A small self-supervised image encoder, trained from scratch.
Model: 48-pixel images, arch vit, norm rmsnorm, activation gelu_tanh, patch size [8, 8], width 160.
Data: trained on retinal OCT scans (Kermany 2017), 98430 training examples.
Rows from block 3 of a small self-supervised image encoder, named by matrix and row number. Rows with one number belong to one neuron. Each number is 200 + 30 x the weight over its row's rms, rounded and kept within 0 to 999. All counts start at 0.
After each neuron's rows are labels from the 100 images, of 14976, where the neuron reaches its highest value: "top examples" is what is common among them. Only what is clearly more common there than usual is listed. The data: retinal OCT scans (Kermany 2017). In brackets: how many of the 100.
# fc1: MLP up (model.blocks.3.mlp.fc1.weight, 640x160), inputs 0-159
# fc2: MLP down (model.blocks.3.mlp.fc2.weight, 160x640, transposed), outputs 0-159

fc1.184,156,177,199,229,178,174,239,164,170,182,165,158,296,156,222,230,193,234,174,159,187,199,201,200,236,252,134,200,190,162,217,213,197,250,210,159,219,191,184,244,218,211,181,124,175,174,209,205,224,211,231,190,193,186,217,143,163,180,215,232,265,207,169,158,190,196,203,193,187,211,212,194,226,207,203,188,190,196,219,243,208,189,197,217,131,136,224,214,240,211,225,186,179,252,225,163,192,219,168,210,214,130,166,214,170,174,188,167,205,223,172,179,234,199,227,194,155,165,255,250,235,189,202,223,200,199,199,209,260,214,200,186,189,219,154,227,179,177,228,155,179,219,160,182,185,173,207,147,179,278,207,163,202,213,244,207,178,211,191,189
fc2.184,212,183,226,245,189,195,209,186,228,174,211,161,194,174,202,229,159,170,241,180,178,188,136,236,203,138,167,214,235,193,184,152,167,194,188,169,143,189,235,141,183,184,188,173,130,174,184,223,168,219,190,211,165,217,153,170,239,225,192,190,210,178,197,183,208,273,187,186,205,200,171,208,198,246,160,202,192,218,207,223,215,245,194,166,298,218,159,192,218,214,177,188,241,233,186,211,183,197,192,212,155,162,271,178,206,197,161,251,224,179,236,150,215,200,219,209,178,237,209,215,170,227,165,216,169,155,246,236,168,179,164,197,220,204,193,223,260,187,194,215,184,169,251,209,156,242,212,219,210,246,187,191,233,183,244,236,192,148,205,159
top examples: finding: normal (81)

fc1.319,215,189,215,146,151,190,197,192,158,204,248,207,224,177,198,235,218,176,185,212,224,244,176,207,253,186,217,232,181,205,188,238,161,167,178,279,180,182,200,178,204,223,250,188,84,246,213,216,243,155,181,253,181,244,178,199,168,136,242,195,237,180,256,222,188,212,216,162,184,180,192,161,171,199,221,189,193,158,199,194,221,178,242,182,219,208,232,211,161,245,193,194,164,243,198,165,197,183,244,137,179,198,200,214,205,210,166,225,174,204,231,162,180,214,178,199,218,218,183,215,165,205,208,145,264,221,195,203,190,205,208,182,213,141,221,185,212,214,204,244,184,169,228,177,157,233,218,257,179,213,217,163,242,170,219,252,231,222,213,212
fc2.319,220,213,209,178,226,193,161,194,201,216,147,183,189,233,173,180,213,233,214,210,204,135,199,216,172,231,212,202,205,171,208,138,207,249,166,135,247,211,165,150,181,155,152,200,243,180,190,174,204,182,224,249,173,167,189,206,242,201,152,217,165,254,189,140,211,161,202,176,237,249,214,163,236,213,218,222,207,204,174,246,251,178,125,243,196,160,236,159,256,191,183,154,199,181,200,235,255,184,176,231,189,220,222,233,197,226,181,218,178,189,132,193,221,208,158,184,193,190,205,172,220,173,219,185,205,223,177,167,238,190,200,198,173,171,170,177,190,221,204,211,210,216,210,213,162,241,239,102,220,167,219,191,219,185,191,152,180,224,230,186
top examples: finding: choroidal neovascularization (63); finding: diabetic macular edema (35)

fc1.322,197,171,199,203,173,235,164,190,192,225,191,157,181,223,190,243,169,205,169,185,258,219,178,223,162,173,257,233,213,227,200,178,178,212,177,152,189,208,183,143,162,223,216,175,225,197,234,198,176,214,277,114,255,180,228,233,250,187,175,266,235,164,212,218,248,185,231,214,218,194,169,246,224,228,222,225,191,181,225,202,153,167,191,192,210,207,177,164,202,187,158,208,187,217,194,195,175,249,176,263,144,167,261,239,185,162,188,156,202,210,217,261,240,272,216,200,183,178,198,206,219,179,222,139,216,219,210,183,196,223,187,201,202,246,204,244,199,213,195,186,202,192,226,254,213,193,144,227,204,253,229,197,180,204,180,224,227,175,174,219
fc2.322,199,204,207,212,255,160,200,214,188,189,197,218,204,180,241,204,283,246,217,207,161,223,169,230,240,189,208,169,205,190,205,214,208,231,188,216,223,189,191,197,209,187,242,283,173,251,178,165,240,206,236,232,162,137,189,132,147,176,179,217,184,234,218,215,213,135,196,184,214,229,286,170,180,184,226,203,243,169,215,217,209,160,191,216,216,192,234,176,240,190,194,185,196,172,194,185,205,173,156,198,168,213,215,202,235,234,205,206,172,139,171,177,172,131,212,237,189,220,115,206,192,247,126,199,232,219,170,222,163,157,229,194,199,210,201,192,222,148,190,203,210,184,177,199,164,185,217,144,185,176,182,191,198,174,167,190,186,240,210,235
top examples: finding: choroidal neovascularization (60)

fc1.270,192,183,209,217,161,200,218,152,170,197,207,188,210,233,157,187,161,213,143,222,144,227,187,152,214,164,179,203,245,199,188,164,212,244,200,217,145,219,216,211,187,210,215,146,195,183,258,212,208,200,153,190,208,185,250,175,194,127,211,184,140,223,194,197,160,236,142,204,194,156,179,203,156,242,227,193,212,130,204,201,216,162,230,173,214,210,268,225,156,238,218,167,243,203,187,204,241,204,131,237,184,158,196,175,146,161,198,169,188,223,176,172,208,198,223,184,157,220,239,165,190,215,218,167,156,213,221,209,187,234,156,222,203,170,246,174,178,150,230,174,233,168,146,224,219,213,260,190,216,213,200,221,210,211,200,212,198,230,181,155
fc2.270,196,168,190,201,202,188,249,263,230,199,176,228,196,165,182,197,192,225,231,140,175,199,173,226,218,218,174,173,243,219,235,295,176,207,231,185,256,190,165,210,194,227,139,224,221,209,208,212,251,217,262,228,214,170,164,220,213,118,164,166,220,192,204,189,216,201,143,204,216,237,173,148,192,240,212,197,179,204,225,270,191,238,172,224,157,232,168,181,202,198,205,227,202,211,208,197,210,212,250,144,230,209,194,188,204,200,214,236,196,212,245,234,187,213,161,223,218,160,164,181,200,240,160,266,230,146,216,170,203,202,229,207,225,170,152,199,189,215,190,227,176,216,235,180,279,226,197,258,222,183,200,230,221,238,208,188,200,228,212,218
top examples: finding: diabetic macular edema (39)

fc1.289,212,132,189,235,215,175,189,228,215,147,203,203,206,174,181,206,198,181,196,255,239,152,253,207,194,258,153,196,199,251,147,262,191,230,219,255,260,237,154,216,232,155,191,228,227,227,225,121,170,186,202,251,180,159,229,202,235,213,180,181,167,210,162,187,214,183,233,219,173,172,188,194,204,193,187,197,241,194,215,214,246,198,204,207,220,212,199,210,155,158,236,201,173,237,169,160,201,220,173,202,167,230,229,136,218,202,193,209,220,196,252,208,253,198,172,247,259,224,148,181,195,264,182,158,225,232,174,195,193,179,253,221,203,224,175,183,201,251,190,205,176,181,223,238,232,205,201,199,240,212,211,258,207,205,186,174,235,191,190,203
fc2.289,223,230,240,232,222,216,231,207,216,220,232,237,200,198,179,207,211,206,238,189,174,216,212,176,204,140,236,217,187,188,225,200,205,164,151,207,161,166,175,198,153,168,242,169,180,233,194,207,151,262,158,270,163,242,183,197,227,184,225,226,164,176,179,179,190,243,264,158,184,260,234,185,191,212,184,217,249,201,215,156,148,217,170,218,198,132,214,181,217,170,151,227,243,174,209,269,211,182,159,218,201,225,220,179,224,246,238,170,165,204,164,164,161,205,210,226,151,222,197,189,209,195,147,163,196,148,181,210,198,206,142,160,201,192,226,193,161,225,200,167,203,201,218,170,214,152,187,204,190,207,194,213,225,180,151,239,172,202,273,207
top examples: finding: normal (78)

fc1.584,138,189,167,204,156,244,214,166,164,213,217,183,201,172,202,209,248,176,218,158,175,174,221,192,156,182,213,262,222,106,231,216,172,197,188,187,184,167,163,242,185,239,219,206,204,199,175,178,145,209,222,259,152,177,211,226,201,166,186,209,199,189,183,211,227,195,220,196,175,112,245,162,240,255,174,193,216,184,229,202,248,192,175,180,188,206,151,230,172,185,196,187,198,189,186,239,196,146,186,219,256,116,205,169,178,188,235,237,180,215,183,211,222,203,210,217,203,151,219,162,189,151,193,188,177,230,211,196,175,197,195,213,134,230,184,169,234,187,159,162,146,162,217,195,184,191,196,199,236,142,206,202,191,227,170,241,214,166,199,160
fc2.584,245,221,156,136,220,199,202,238,232,166,104,162,189,184,156,164,198,219,175,166,177,229,188,237,228,219,172,188,223,225,217,215,188,181,196,190,199,248,159,142,208,169,225,219,247,178,193,207,230,223,197,211,213,212,199,209,177,213,189,224,200,203,216,227,155,165,194,196,230,244,220,244,162,132,273,251,165,157,163,240,214,156,212,205,124,211,226,184,235,261,249,247,225,211,185,116,219,186,242,199,220,240,157,227,206,176,202,171,209,207,189,162,183,221,201,200,231,203,166,229,229,181,210,169,212,218,236,193,241,193,169,195,223,176,182,223,205,197,221,234,221,225,158,218,218,201,139,183,247,196,223,186,174,203,187,196,203,197,222,221
top examples: finding: choroidal neovascularization (76)

fc1.573,176,212,247,221,201,139,195,188,226,182,139,154,198,234,252,215,205,205,218,199,180,187,196,186,243,141,189,239,178,207,246,178,249,127,213,209,213,175,199,227,190,220,228,241,136,194,183,212,207,244,224,152,225,177,177,222,164,177,186,260,259,163,237,220,168,222,196,170,170,201,194,166,237,186,170,169,225,215,230,196,180,200,207,262,182,255,187,160,234,229,172,180,211,195,177,208,203,212,207,236,152,233,194,240,220,244,137,189,214,183,192,224,204,174,208,203,156,243,223,181,162,223,194,213,251,220,148,201,214,201,208,191,233,185,240,208,146,242,224,201,211,175,199,176,236,243,167,170,165,237,197,210,177,188,182,275,239,239,214,204
fc2.573,254,218,184,227,235,176,198,227,200,141,239,177,186,191,198,174,159,201,185,240,198,225,181,152,201,238,213,149,189,199,172,203,223,252,269,226,201,169,189,182,190,242,197,220,181,227,154,178,189,230,211,233,201,207,235,171,184,200,171,181,194,191,116,151,186,209,116,181,259,178,186,182,231,196,215,178,202,174,192,208,190,188,258,217,177,159,182,184,227,219,186,226,212,290,194,205,216,224,179,194,225,167,217,180,218,203,204,126,180,228,188,242,156,219,253,200,182,113,198,191,187,138,190,168,191,184,216,203,208,218,184,201,178,187,229,244,178,193,210,180,226,198,230,215,221,173,189,252,200,192,199,254,202,229,221,165,224,124,172,168
top examples: finding: diabetic macular edema (38)

fc1.403,182,159,217,178,171,215,213,269,114,192,195,205,172,212,189,187,215,189,197,240,186,242,196,231,199,208,231,172,205,219,185,227,221,168,181,205,148,183,239,172,242,206,217,151,158,229,202,203,172,211,167,170,178,182,231,186,166,176,184,171,211,171,235,189,248,184,182,206,210,194,178,248,172,250,175,171,186,175,220,140,200,143,149,207,218,212,125,167,263,178,207,198,201,199,223,181,208,181,188,258,204,200,241,273,202,192,204,181,231,242,212,195,236,212,213,222,242,154,213,201,209,155,231,175,184,133,163,201,219,166,138,228,212,271,155,223,233,206,182,244,210,234,194,162,206,207,243,197,190,194,196,168,211,200,264,222,248,193,191,192
fc2.403,265,196,242,228,245,184,188,143,231,218,139,203,220,137,189,144,155,200,217,180,231,174,136,202,229,205,177,212,187,237,241,177,175,174,219,148,163,221,218,183,146,168,182,217,216,169,259,224,215,226,192,202,188,209,194,194,200,156,174,209,220,198,182,225,195,210,194,188,204,179,248,204,206,208,170,194,163,163,167,208,185,251,169,180,228,203,259,239,222,224,194,252,184,224,170,186,188,220,208,173,209,231,177,172,158,191,171,168,203,192,124,171,184,209,226,197,170,163,176,244,192,178,156,216,258,226,228,235,198,207,157,202,178,185,187,238,226,218,195,239,164,225,266,160,244,171,189,226,197,227,198,209,224,142,153,182,173,233,258,209
top examples: finding: normal (87)

fc1.577,201,196,205,174,191,215,187,182,201,186,203,248,187,230,197,239,186,194,220,215,185,202,222,205,197,188,171,215,216,90,208,234,230,165,210,204,208,207,211,217,170,139,162,213,213,234,193,195,236,210,208,233,191,172,182,174,201,226,178,240,218,156,181,155,198,201,234,162,182,188,204,218,244,185,254,191,186,196,190,214,215,166,197,185,197,193,233,235,217,212,260,231,241,211,232,221,179,174,202,208,169,198,223,215,222,226,204,235,172,201,228,239,167,207,194,171,136,185,168,185,236,183,184,184,245,250,238,217,235,232,151,174,212,182,177,249,238,242,245,179,205,226,170,222,152,164,102,204,184,181,190,104,144,137,237,238,170,215,160,222
fc2.577,207,195,194,168,155,230,175,206,181,169,183,181,160,208,224,181,223,213,214,161,215,241,214,204,230,191,175,194,225,220,193,183,165,144,133,166,241,201,184,187,179,206,219,169,251,146,162,185,164,156,261,149,193,138,167,197,171,176,242,198,213,251,202,178,163,208,238,216,186,214,150,236,171,172,211,189,196,200,252,187,230,246,167,211,185,142,188,150,182,217,160,190,181,197,159,210,206,222,207,183,172,191,257,211,234,164,241,225,166,262,215,185,211,199,205,234,224,241,255,202,214,271,201,209,204,192,199,210,180,223,238,226,161,220,195,192,122,192,189,240,186,181,180,121,194,238,206,243,199,196,239,179,147,225,196,233,206,184,204,174
top examples: finding: diabetic macular edema (37)