Weights of a small self-supervised image encoder: soap at rate 0.0019, batches of 128.
Rows from block 3 of a small self-supervised image encoder, named by matrix and row number. Rows with one number belong to one neuron. Each number is 128 + 32 x the weight over its row's rms, rounded and kept within 0 to 255. All counts start at 0.
After each neuron's rows are labels from the 100 images, of 14976, where the neuron reaches its highest value: "strongest on" is what is common among them; "patch colour" is the nearest of a few named colours to the mean colour under the peak. Only what is clearly more common there than usual is listed. The data: retinal OCT scans (Kermany 2017). In brackets: how many of the 100, against the usual share in percent.
# fc1: MLP up (model.blocks.3.mlp.fc1.weight, 640x160), inputs 0-159
# fc2: MLP down (model.blocks.3.mlp.fc2.weight, 160x640, transposed), outputs 0-159

fc1.278 [130  45 165 143 152 186 140 116 130 143 123 171 184 150 156 124  93 125 136 143 143 125 108  62 146 104 122  92 133  73  77  92 159 101 180  79  90 135 138  93 150  85 126 137 121 144 124 125 165 152 121  48 167 141  75 125 142 143 142  84  91 102 112 175 114 168 172 147 163 136 172  67 119 155 105 117 113 100 121 123 170  77 178 143 179 134 153 162 132 110 207  99 135 197 146 114 126 142 111 116  93 118 105 155 116 114 104 167 130 149 141 114 143 114 140 196 140 116 170 152 151 183 133 142 121 103  95 139 136 102 101 117 114 204 145 186  82  81 102 134 128 118  52 156 153 153 149 149 111  85 161 108  83 141  64 109 115 131  92  82]
fc2.278 [129 153  98 111 119  80 155 182  95 101 161 166  59  60 129 165 120 166  86 128 138 141 106 148 145  79 172 148 190 128 135 140 146  87 126 145 165  85 172 131 169 134 102  83  93 179 117 173 118 165 120 157 126 131 158 116  96 119 171 129 104 152 131 143 168 151 121  99 162 131  69 134 132 163 131 148 172 106 103 125 142 107 135 150 150 110  91 118 136 138  78 138 158  94 164 112 148 156 191 115 161 165  75 165 172 114 157 135 140 117 171  99  75  97  90 132 156  85 156  95 120 125 100 163  88 145 143  49  85  53 139 132 188  69 106  95 144 209 133 124 121  80 156 100 180 113 113 133 123 175 111  86 134 110  73 147  97  82 145 123]
strongest on: finding: diabetic macular edema (32 vs 11.7)
patch colour: grey (60 vs 25.6)

fc1.22 [149 143 111 143 156 104 129 153 130  79 135 209 126 120 143 145 189 131 148  69 142 133 175  92  92 154 137 185  57  46 131 125 153 147 110 221 141 121 145 153 154 131 133 137  91 129 149 176 136 161 151 195 105  95 132 143  91 106 105 167 138  88 121  97 131  71 163 126 124 120 166 127  81 114  99 158 161 137 152 146 126 168  83 129  88 168  92 111 150 126 138 131 145  69 158 132  89 203 170 116 108 135 142 127 170 136 139 124  93  92 112 112  86 159 124 114 127  41 104 123 152 149 103 202  95 114  92 146 150 163 116 175 121  71 135  75 154 122 164  63 106  60 168 123 128 143 122 122 132 123 158 127 140 150 123 170  97 161 158 146]
fc2.22 [143  99 162 111  90 140 120 154 174 137 137 108 160 121  96 153 129 137 120 100 109 102  96 122 168  76  63  72  97 116  68 147 123 147 190 139 153 145 123 144 149 119  63 110 107 127 150 110 170 153 152 131  97 177 107 103  99 149 114 131 135 142  57 130  95 108 113 162 107 152  61 127 170 104  65 104 115 162 139 126 119 145 112 123 132 172 180  64 199 122 147 120 147  69 143 124  98  81 130 102 157 140  62 136 164 160  70  72  91 172 109  94 134 128 148 126  86 170  82 104  93  83 137 139 182 171  99 117 133 139 102  57 146 132  85 114 193 174  75 142 182 181  96 173 126 123 163 137 138 122  79 109 116 130 140 143 105 122 102 166]
strongest on: finding: choroidal neovascularization (69 vs 29.4)
patch colour: grey (71 vs 25.6)

fc1.154 [100 125 108 117 158 158 128 109  74  96 139 114  92 131 129 128 154 129 105 140 141 196 122 103 147 110 210 157 144 135 108 143 156 177 171 138 169 116 130 156 172  72  72 119 110 188 139 154 140 133 173 120 179 141 134  88 185 126 113 128 163 137 124 120  78 170 115 108 158 149 102 167 129 123  93 124 155  75 200 145 128 151  79 163 138 161 140  88 168 132 137 128 123 125 132 111 148 101 144 186 138 142 158  93 156 204 138  98 138 155  87  76  89 155 119  90 142  95 169 176 136 131 141 139  52 205  60  76 167 120 123  88 130 155 101 190 114 118 152 161 142 144 136 109 100 100 175 115 109 128 148 131 160  94  74 163 131 105 176  54]
fc2.154 [157 142 117 132 152 122 135 124 138  83 116 174 158 124 170 122  97 118  82 170 142 105 131 156  81 153 119 122 135 105  88 113 119 135  98 139 127 150 110 114  88 133 172 190 106  72 156 121 140 114 108 148  73 123 135 199 118 124 119 151  76 107 169 120 139  90 148 113  98 122 137  66 100 157 144 106  95 123  78 140  86 163 171  60 141  73 186  86 101 135 104 115 177  73 122 176 160 162  87 106 164 109 116 189 114 120 121 137 111  86 107 126  88 132  91 162 121 144  70  74  57 127  95  87 156 132 167 184 113 160 149 125 107 163  71  90 146 163  65 128 104 119 129 140 158 167 104 125  93 155 130 127 101 176 193 153 161 126  82 211]
strongest on: finding: diabetic macular edema (47 vs 11.7)
patch colour: grey (63 vs 25.6)

fc1.185 [ 91  93  98 114 166  98 117  55 115  91 141  62  96 110 155 109  65 134 118 156 163 160 133 154  33 105 163 174 107 144 191  67 138 167 147 113 124 119 148 129 148  97 127 111 129  98 153 111 126 178 185 106 159 128 103 129 108  97 168 132 110 129  94 128 143 115 197  92 125 121 105  90  98  67  74 134 115  96 117 140  79 136 131 129 104 156  76 138  86 130 102 123 157 130 119 147 188 174 162  83 174 113 101 146 143 110 151 137  85 135  89 169  96 147  63 158  80 124 137 146 101 113 140 122 121  81 152 133 194 140 102 114 203 186 113 150 118 155 152  59 145 155  96 159 167 134 142 159 115  93 135 153  82 136  99  71 129 150 125 106]
fc2.185 [ 95 151 156 110 142 164 133 125 116 139  89 189 164 158 127  83 122 133 104 147  96 102 154  97 191 130 107  41 133 137 155 146 159 112 144 155  86 148 110 151 173 136 123 131 113 167 110 165 105 116  57 104 100 108 132 109 110 158 123 140 148 167 136  65 108 151  66 100 146 130 170  94 138 144 149 101  89 147 104 169 125  93 117 103  79 155 145 142 168 164 118 151  81 125 156 121 171  91 111 177 125 129 133  83 101 166 104 153 179 164 146 131 129 193 138 140 191 101 141  94 219  88 132  82 114 135  80  92 101  94 101 136 102  94 151 128 161 103 126 129  99 147 189 147  74 140  67 200 192 114 122 104  65 132 162 154 173 125  95 143]
strongest on: finding: choroidal neovascularization (71 vs 29.4)
patch colour: grey (86 vs 25.6)

fc1.214 [163 125  98 159  97 140 180 123 100 125 151 107 144 136 151  78  83 109 125 138 119 116  67 133 170 164 128 131  79  54  99 173  97 100 118 147 100 145 114  91 150  89  90 156  40  53 127  94 107 149 150 147 165 128 103  69 155 125  64 160 188 116 153 130 108 133  97 151 160 159 153 166 148 144 134 158 147 128 181 137 129  79 101 114  99 140  77 126 129 140 175 133  86 109  57 123 192 135 149  53  99 137 171 154 149 120 137 179  78 150 118 120 120 118 138  75 115 112 128  55 113  88 130  92 116 116 164 144  77 133 144 151 116 163 131  75 145 130 127 121 161  96 128  94 153 195 138 121 112 151 130  97  64 136 176  92 181 145 109 109]
fc2.214 [169 128  89 127 125 145  85 108 153 135 186 114  93 143 137 137  96 135  82 141  80 144 139 103  55  91 176 119 135 103 145 191  95 120 121 149  97 122 125 126 173 145  88 144 106 156 121 115  73 151 109 136 209 119 167 122 194 134 132 120 100 105 125  86 138 162  40 168 113 148 155 167 138  76 155 133 170 125 141 132 154 154 204 158 130 144 101 167 103 145 145  59 131  98 104  90 143 106 147 127 128 186 104 125 141 115 113 137 136 143 122  78 128 105 173 134  78 170 144 111 157 101 110 105 179 129 177 121 113 180 172 187 178 132 119  78 151 165  71 170  85 108 114 134 119 100  97 146 164 109 110 102 114 106 140 126 110 112  64 223]
strongest on: finding: choroidal neovascularization (61 vs 29.4)
patch colour: white (98 vs 1.9)

fc1.548 [150 102 113 171 129 185 112 135 132 106 139 156 161 161 149  97  93 107 135 212 133  96 105  78 112 111 192 172 143 112 198 128  97 123  72 135  94 101 142  89 179  57 120 157  79 141 138 148  94 146 127  78 176 143 122  97 147 126 120 139 128 113 172 215 165  74  89 181 105  98 149 149 181 165  90  86 137 106 147  78 145 166 117 139 104 140  87 145 116 167  94 137 178 117  71 128 187 113 134 117 108 155 120 201 162 130 108 115 146 144 109 106 107 140  90 135 147 148 104  75 150 116 139  94 143 141 106 120 104 125 174 172  78 156 112 144 106 124 116 138 114 121 127 104 185 145 183 112 162 105 155 141 156 164 199 117  54 128 121 130]
fc2.548 [119 148 126 138 122  93  99  95 102  97 124 115  84 120 145 120 139 142 197 119 118 118  86 123 114 187 105 107  89 200 149 108 150  85  94  97 148 169 106 107 135 136 206  80 100 129 104  83 147  60 130 172 149  79 122  76 155 108 149 139 164 141  81  73 126 116 165 122 123 104  66 169  72  84 150 190 141  95 162 105  95  85 157 139 104  87 124 111  87 107  80 127 105 105 144 177 134 173 125 133 140 125 163 153  95  87 186  75 125 152 152 112 167 195 129 128  87 102 148 161  53 141 155 172 139 147 133 142 162 127 144 147 161 144 116 112 157 176 146  98 116 124 124 109  81  76 172 133  91 178 104 100 147  93 135 138 192  91 113 147]
strongest on: finding: choroidal neovascularization (67 vs 29.4)
patch colour: white (96 vs 1.9)

fc1.201 [200 143 133 102  57 105 178 129 112 143 171 127 130 165 165 128 125 133 147  87 159 131 125 131 177 163 129  70 101 179 153  94  89 185 153 179 173  97 137 214 185 132  88 162  78 130 124 142  91 135 154 165 165 102 121  51  87 131 124 105 134 124 102 176 151 149 141 130 110 137  98 146 121 114 141 118 131 117 119  99 165 197 144 164 201 105 131  67 127 151 168  88 167  92 161 143 194 136 102 131  96  89 107 129 148 110 119 118 193 192  71  90 101 114 130 109 127 149  90  94 108  96 128 147 139 168  97 120  81 154 144 128 141  87  90  97 148 118  87  66 118 153  92 119 130 125 142 124  93  83 123 140  96 103 132 166 121 114 175 155]
fc2.201 [ 73 149 123 108 131 103 142 130  84 100 145 123 115 109  96  68 145 105 158 175  33 169  67  93  93 142 151 132 122 130  88 138 112 157 161 137 149 118 109  64 158 118 129 180 139 144 177 161 144 139 120 114 148 150 120  69 105 102 177 144 120  99 112 130  90 111  78 149 159  87 153  93 125 156 164 152  86 156  95 166 145 108 134 133 111 191  72 106 150 123 130 154 111 142  87 167 184 143 141 103  71 183 136 117 129 125 142 202 171  47 155 140 177 197  86 108  85 100  93 177 143 117 141 110 135 120 105 122 141 100 129 116 117 154  81 121 153 129 128 198 109 164 105 155 139 126  66 183 193 127 134 159  94 131 103 140 172 158 136 123]
strongest on: finding: choroidal neovascularization (67 vs 29.4)
patch colour: grey (90 vs 25.6)

fc1.596 [ 58 179 150 188 139 125  74  97 115  97  94 122 137 181 115 145  64 105  98  83 148 124 131 124 129 121 141 165 152 102 104 131 144  88  85 125 109 173 115  94  72 152 122 107 166 106 119 142  89  60 115 152  91 133 162 142 197 118 144 194 115 104 125  88 123 163 107 119 123  96 125 126 134 174 134 123 146 145 156  91 124  73 118 118 103 104  99 137  73 143 103 180  38 176 127  88 140 129 150 153 125 101 151 101 134 116 140 108 116 103 152 104 171 123 124 169  92  68 155 126 222 110 165   7 184  84 137 158 163 127 101 144 122 151 129 123 100  86 139 116 178  98 158 128 124  91  83 114 121 125 149 109 102 145 111 134 144 137  86 116]
fc2.596 [179 116 110 139 127 165 159 153 136 158 154 115 126 113 181  90 159 159 148 153 104 148 114 128 153  82 147 103 148 117 147 124  66 192 119 109 178  96 172 121 183 103  57  97  99 165 148 158 124 156 158 115 151 121 127  66  54 114 143 109 101 123  99 137 143 125 110 119  98 174 126 149 111  81 179 113 102 150 100 170 140 108 186 141 116 135 107  90 173 107 122  41 198  92  93 205 161  94  84  90  71 155 104 174 155 186 131 123 136  98 109 133 120 162 120 112 138 123  85 145  27 120 101 190 140 173 100 128 128 145 117 110 162 111 146 146 203 109  82 116 107 149 138 137 134 152 139 112 119 102 160 135 111  81 130 133 125 120 158 153]
strongest on: finding: choroidal neovascularization (66 vs 29.4)
patch colour: grey (63 vs 25.6)

fc1.419 [ 90 150  97 132 113 200  92 138 139 128 128  85 109 119 120 130  84 120 126 132 122 128 133 135 159  86 104 106  92 132 179 150 125 106  76 159 164 134 175 111  67 158 185 155 173 136 161 181  94  90 102 105 117 105 150  59 135 101 154 104 108  49 146 130 153  73  89 150 138  92 134 110 116  89 135  63  80 134 128 119 113 207 142 156 139 185 132  43 189 141 140 145  98 135 138 155 140 199 160 140  86 110 157 143 125 132 139 168 120  92 140 132 146 119  97 123 122 164 189 138  95 131 123 162 100 165  80 174 154 134  98 160 114 139 135 121 169 144 105 176 138  94 105 180 175 156 161 155 138  77 138  51 129 174 124 176 127 112 112 164]
fc2.419 [134 116 162 107 113 139 152 131  94 160 148 136 122 131 188 130 135  94  92 147 182 110  96 149 121 104 141 155  83 108 145 109  69 160 164 111 141 129  98 158 181  67  81 132  94 169 138 103 182 172 100 123 126 150 129 102 153 106 126 143 186 151 105 128 130 154 124 109 161  91 120  90 110 113 135 188 165 149  74 198 202  94 188 132 104 159 116 145 105 116  62 126  72 141  96 117 137  88  76 130 158 147 176 134 133 134 139  68 134 159 139 139 136 139 190 149  93  93  85 141 150  96 191 110 111  86 120 110  67 138 166 121 115 107 102 146 153 153 106 104 110 104 104  57 108 118 105 104 212 163  76 173 137 103 130  93  85 176 106  83]
strongest on: finding: choroidal neovascularization (60 vs 29.4)
patch colour: grey (78 vs 25.6)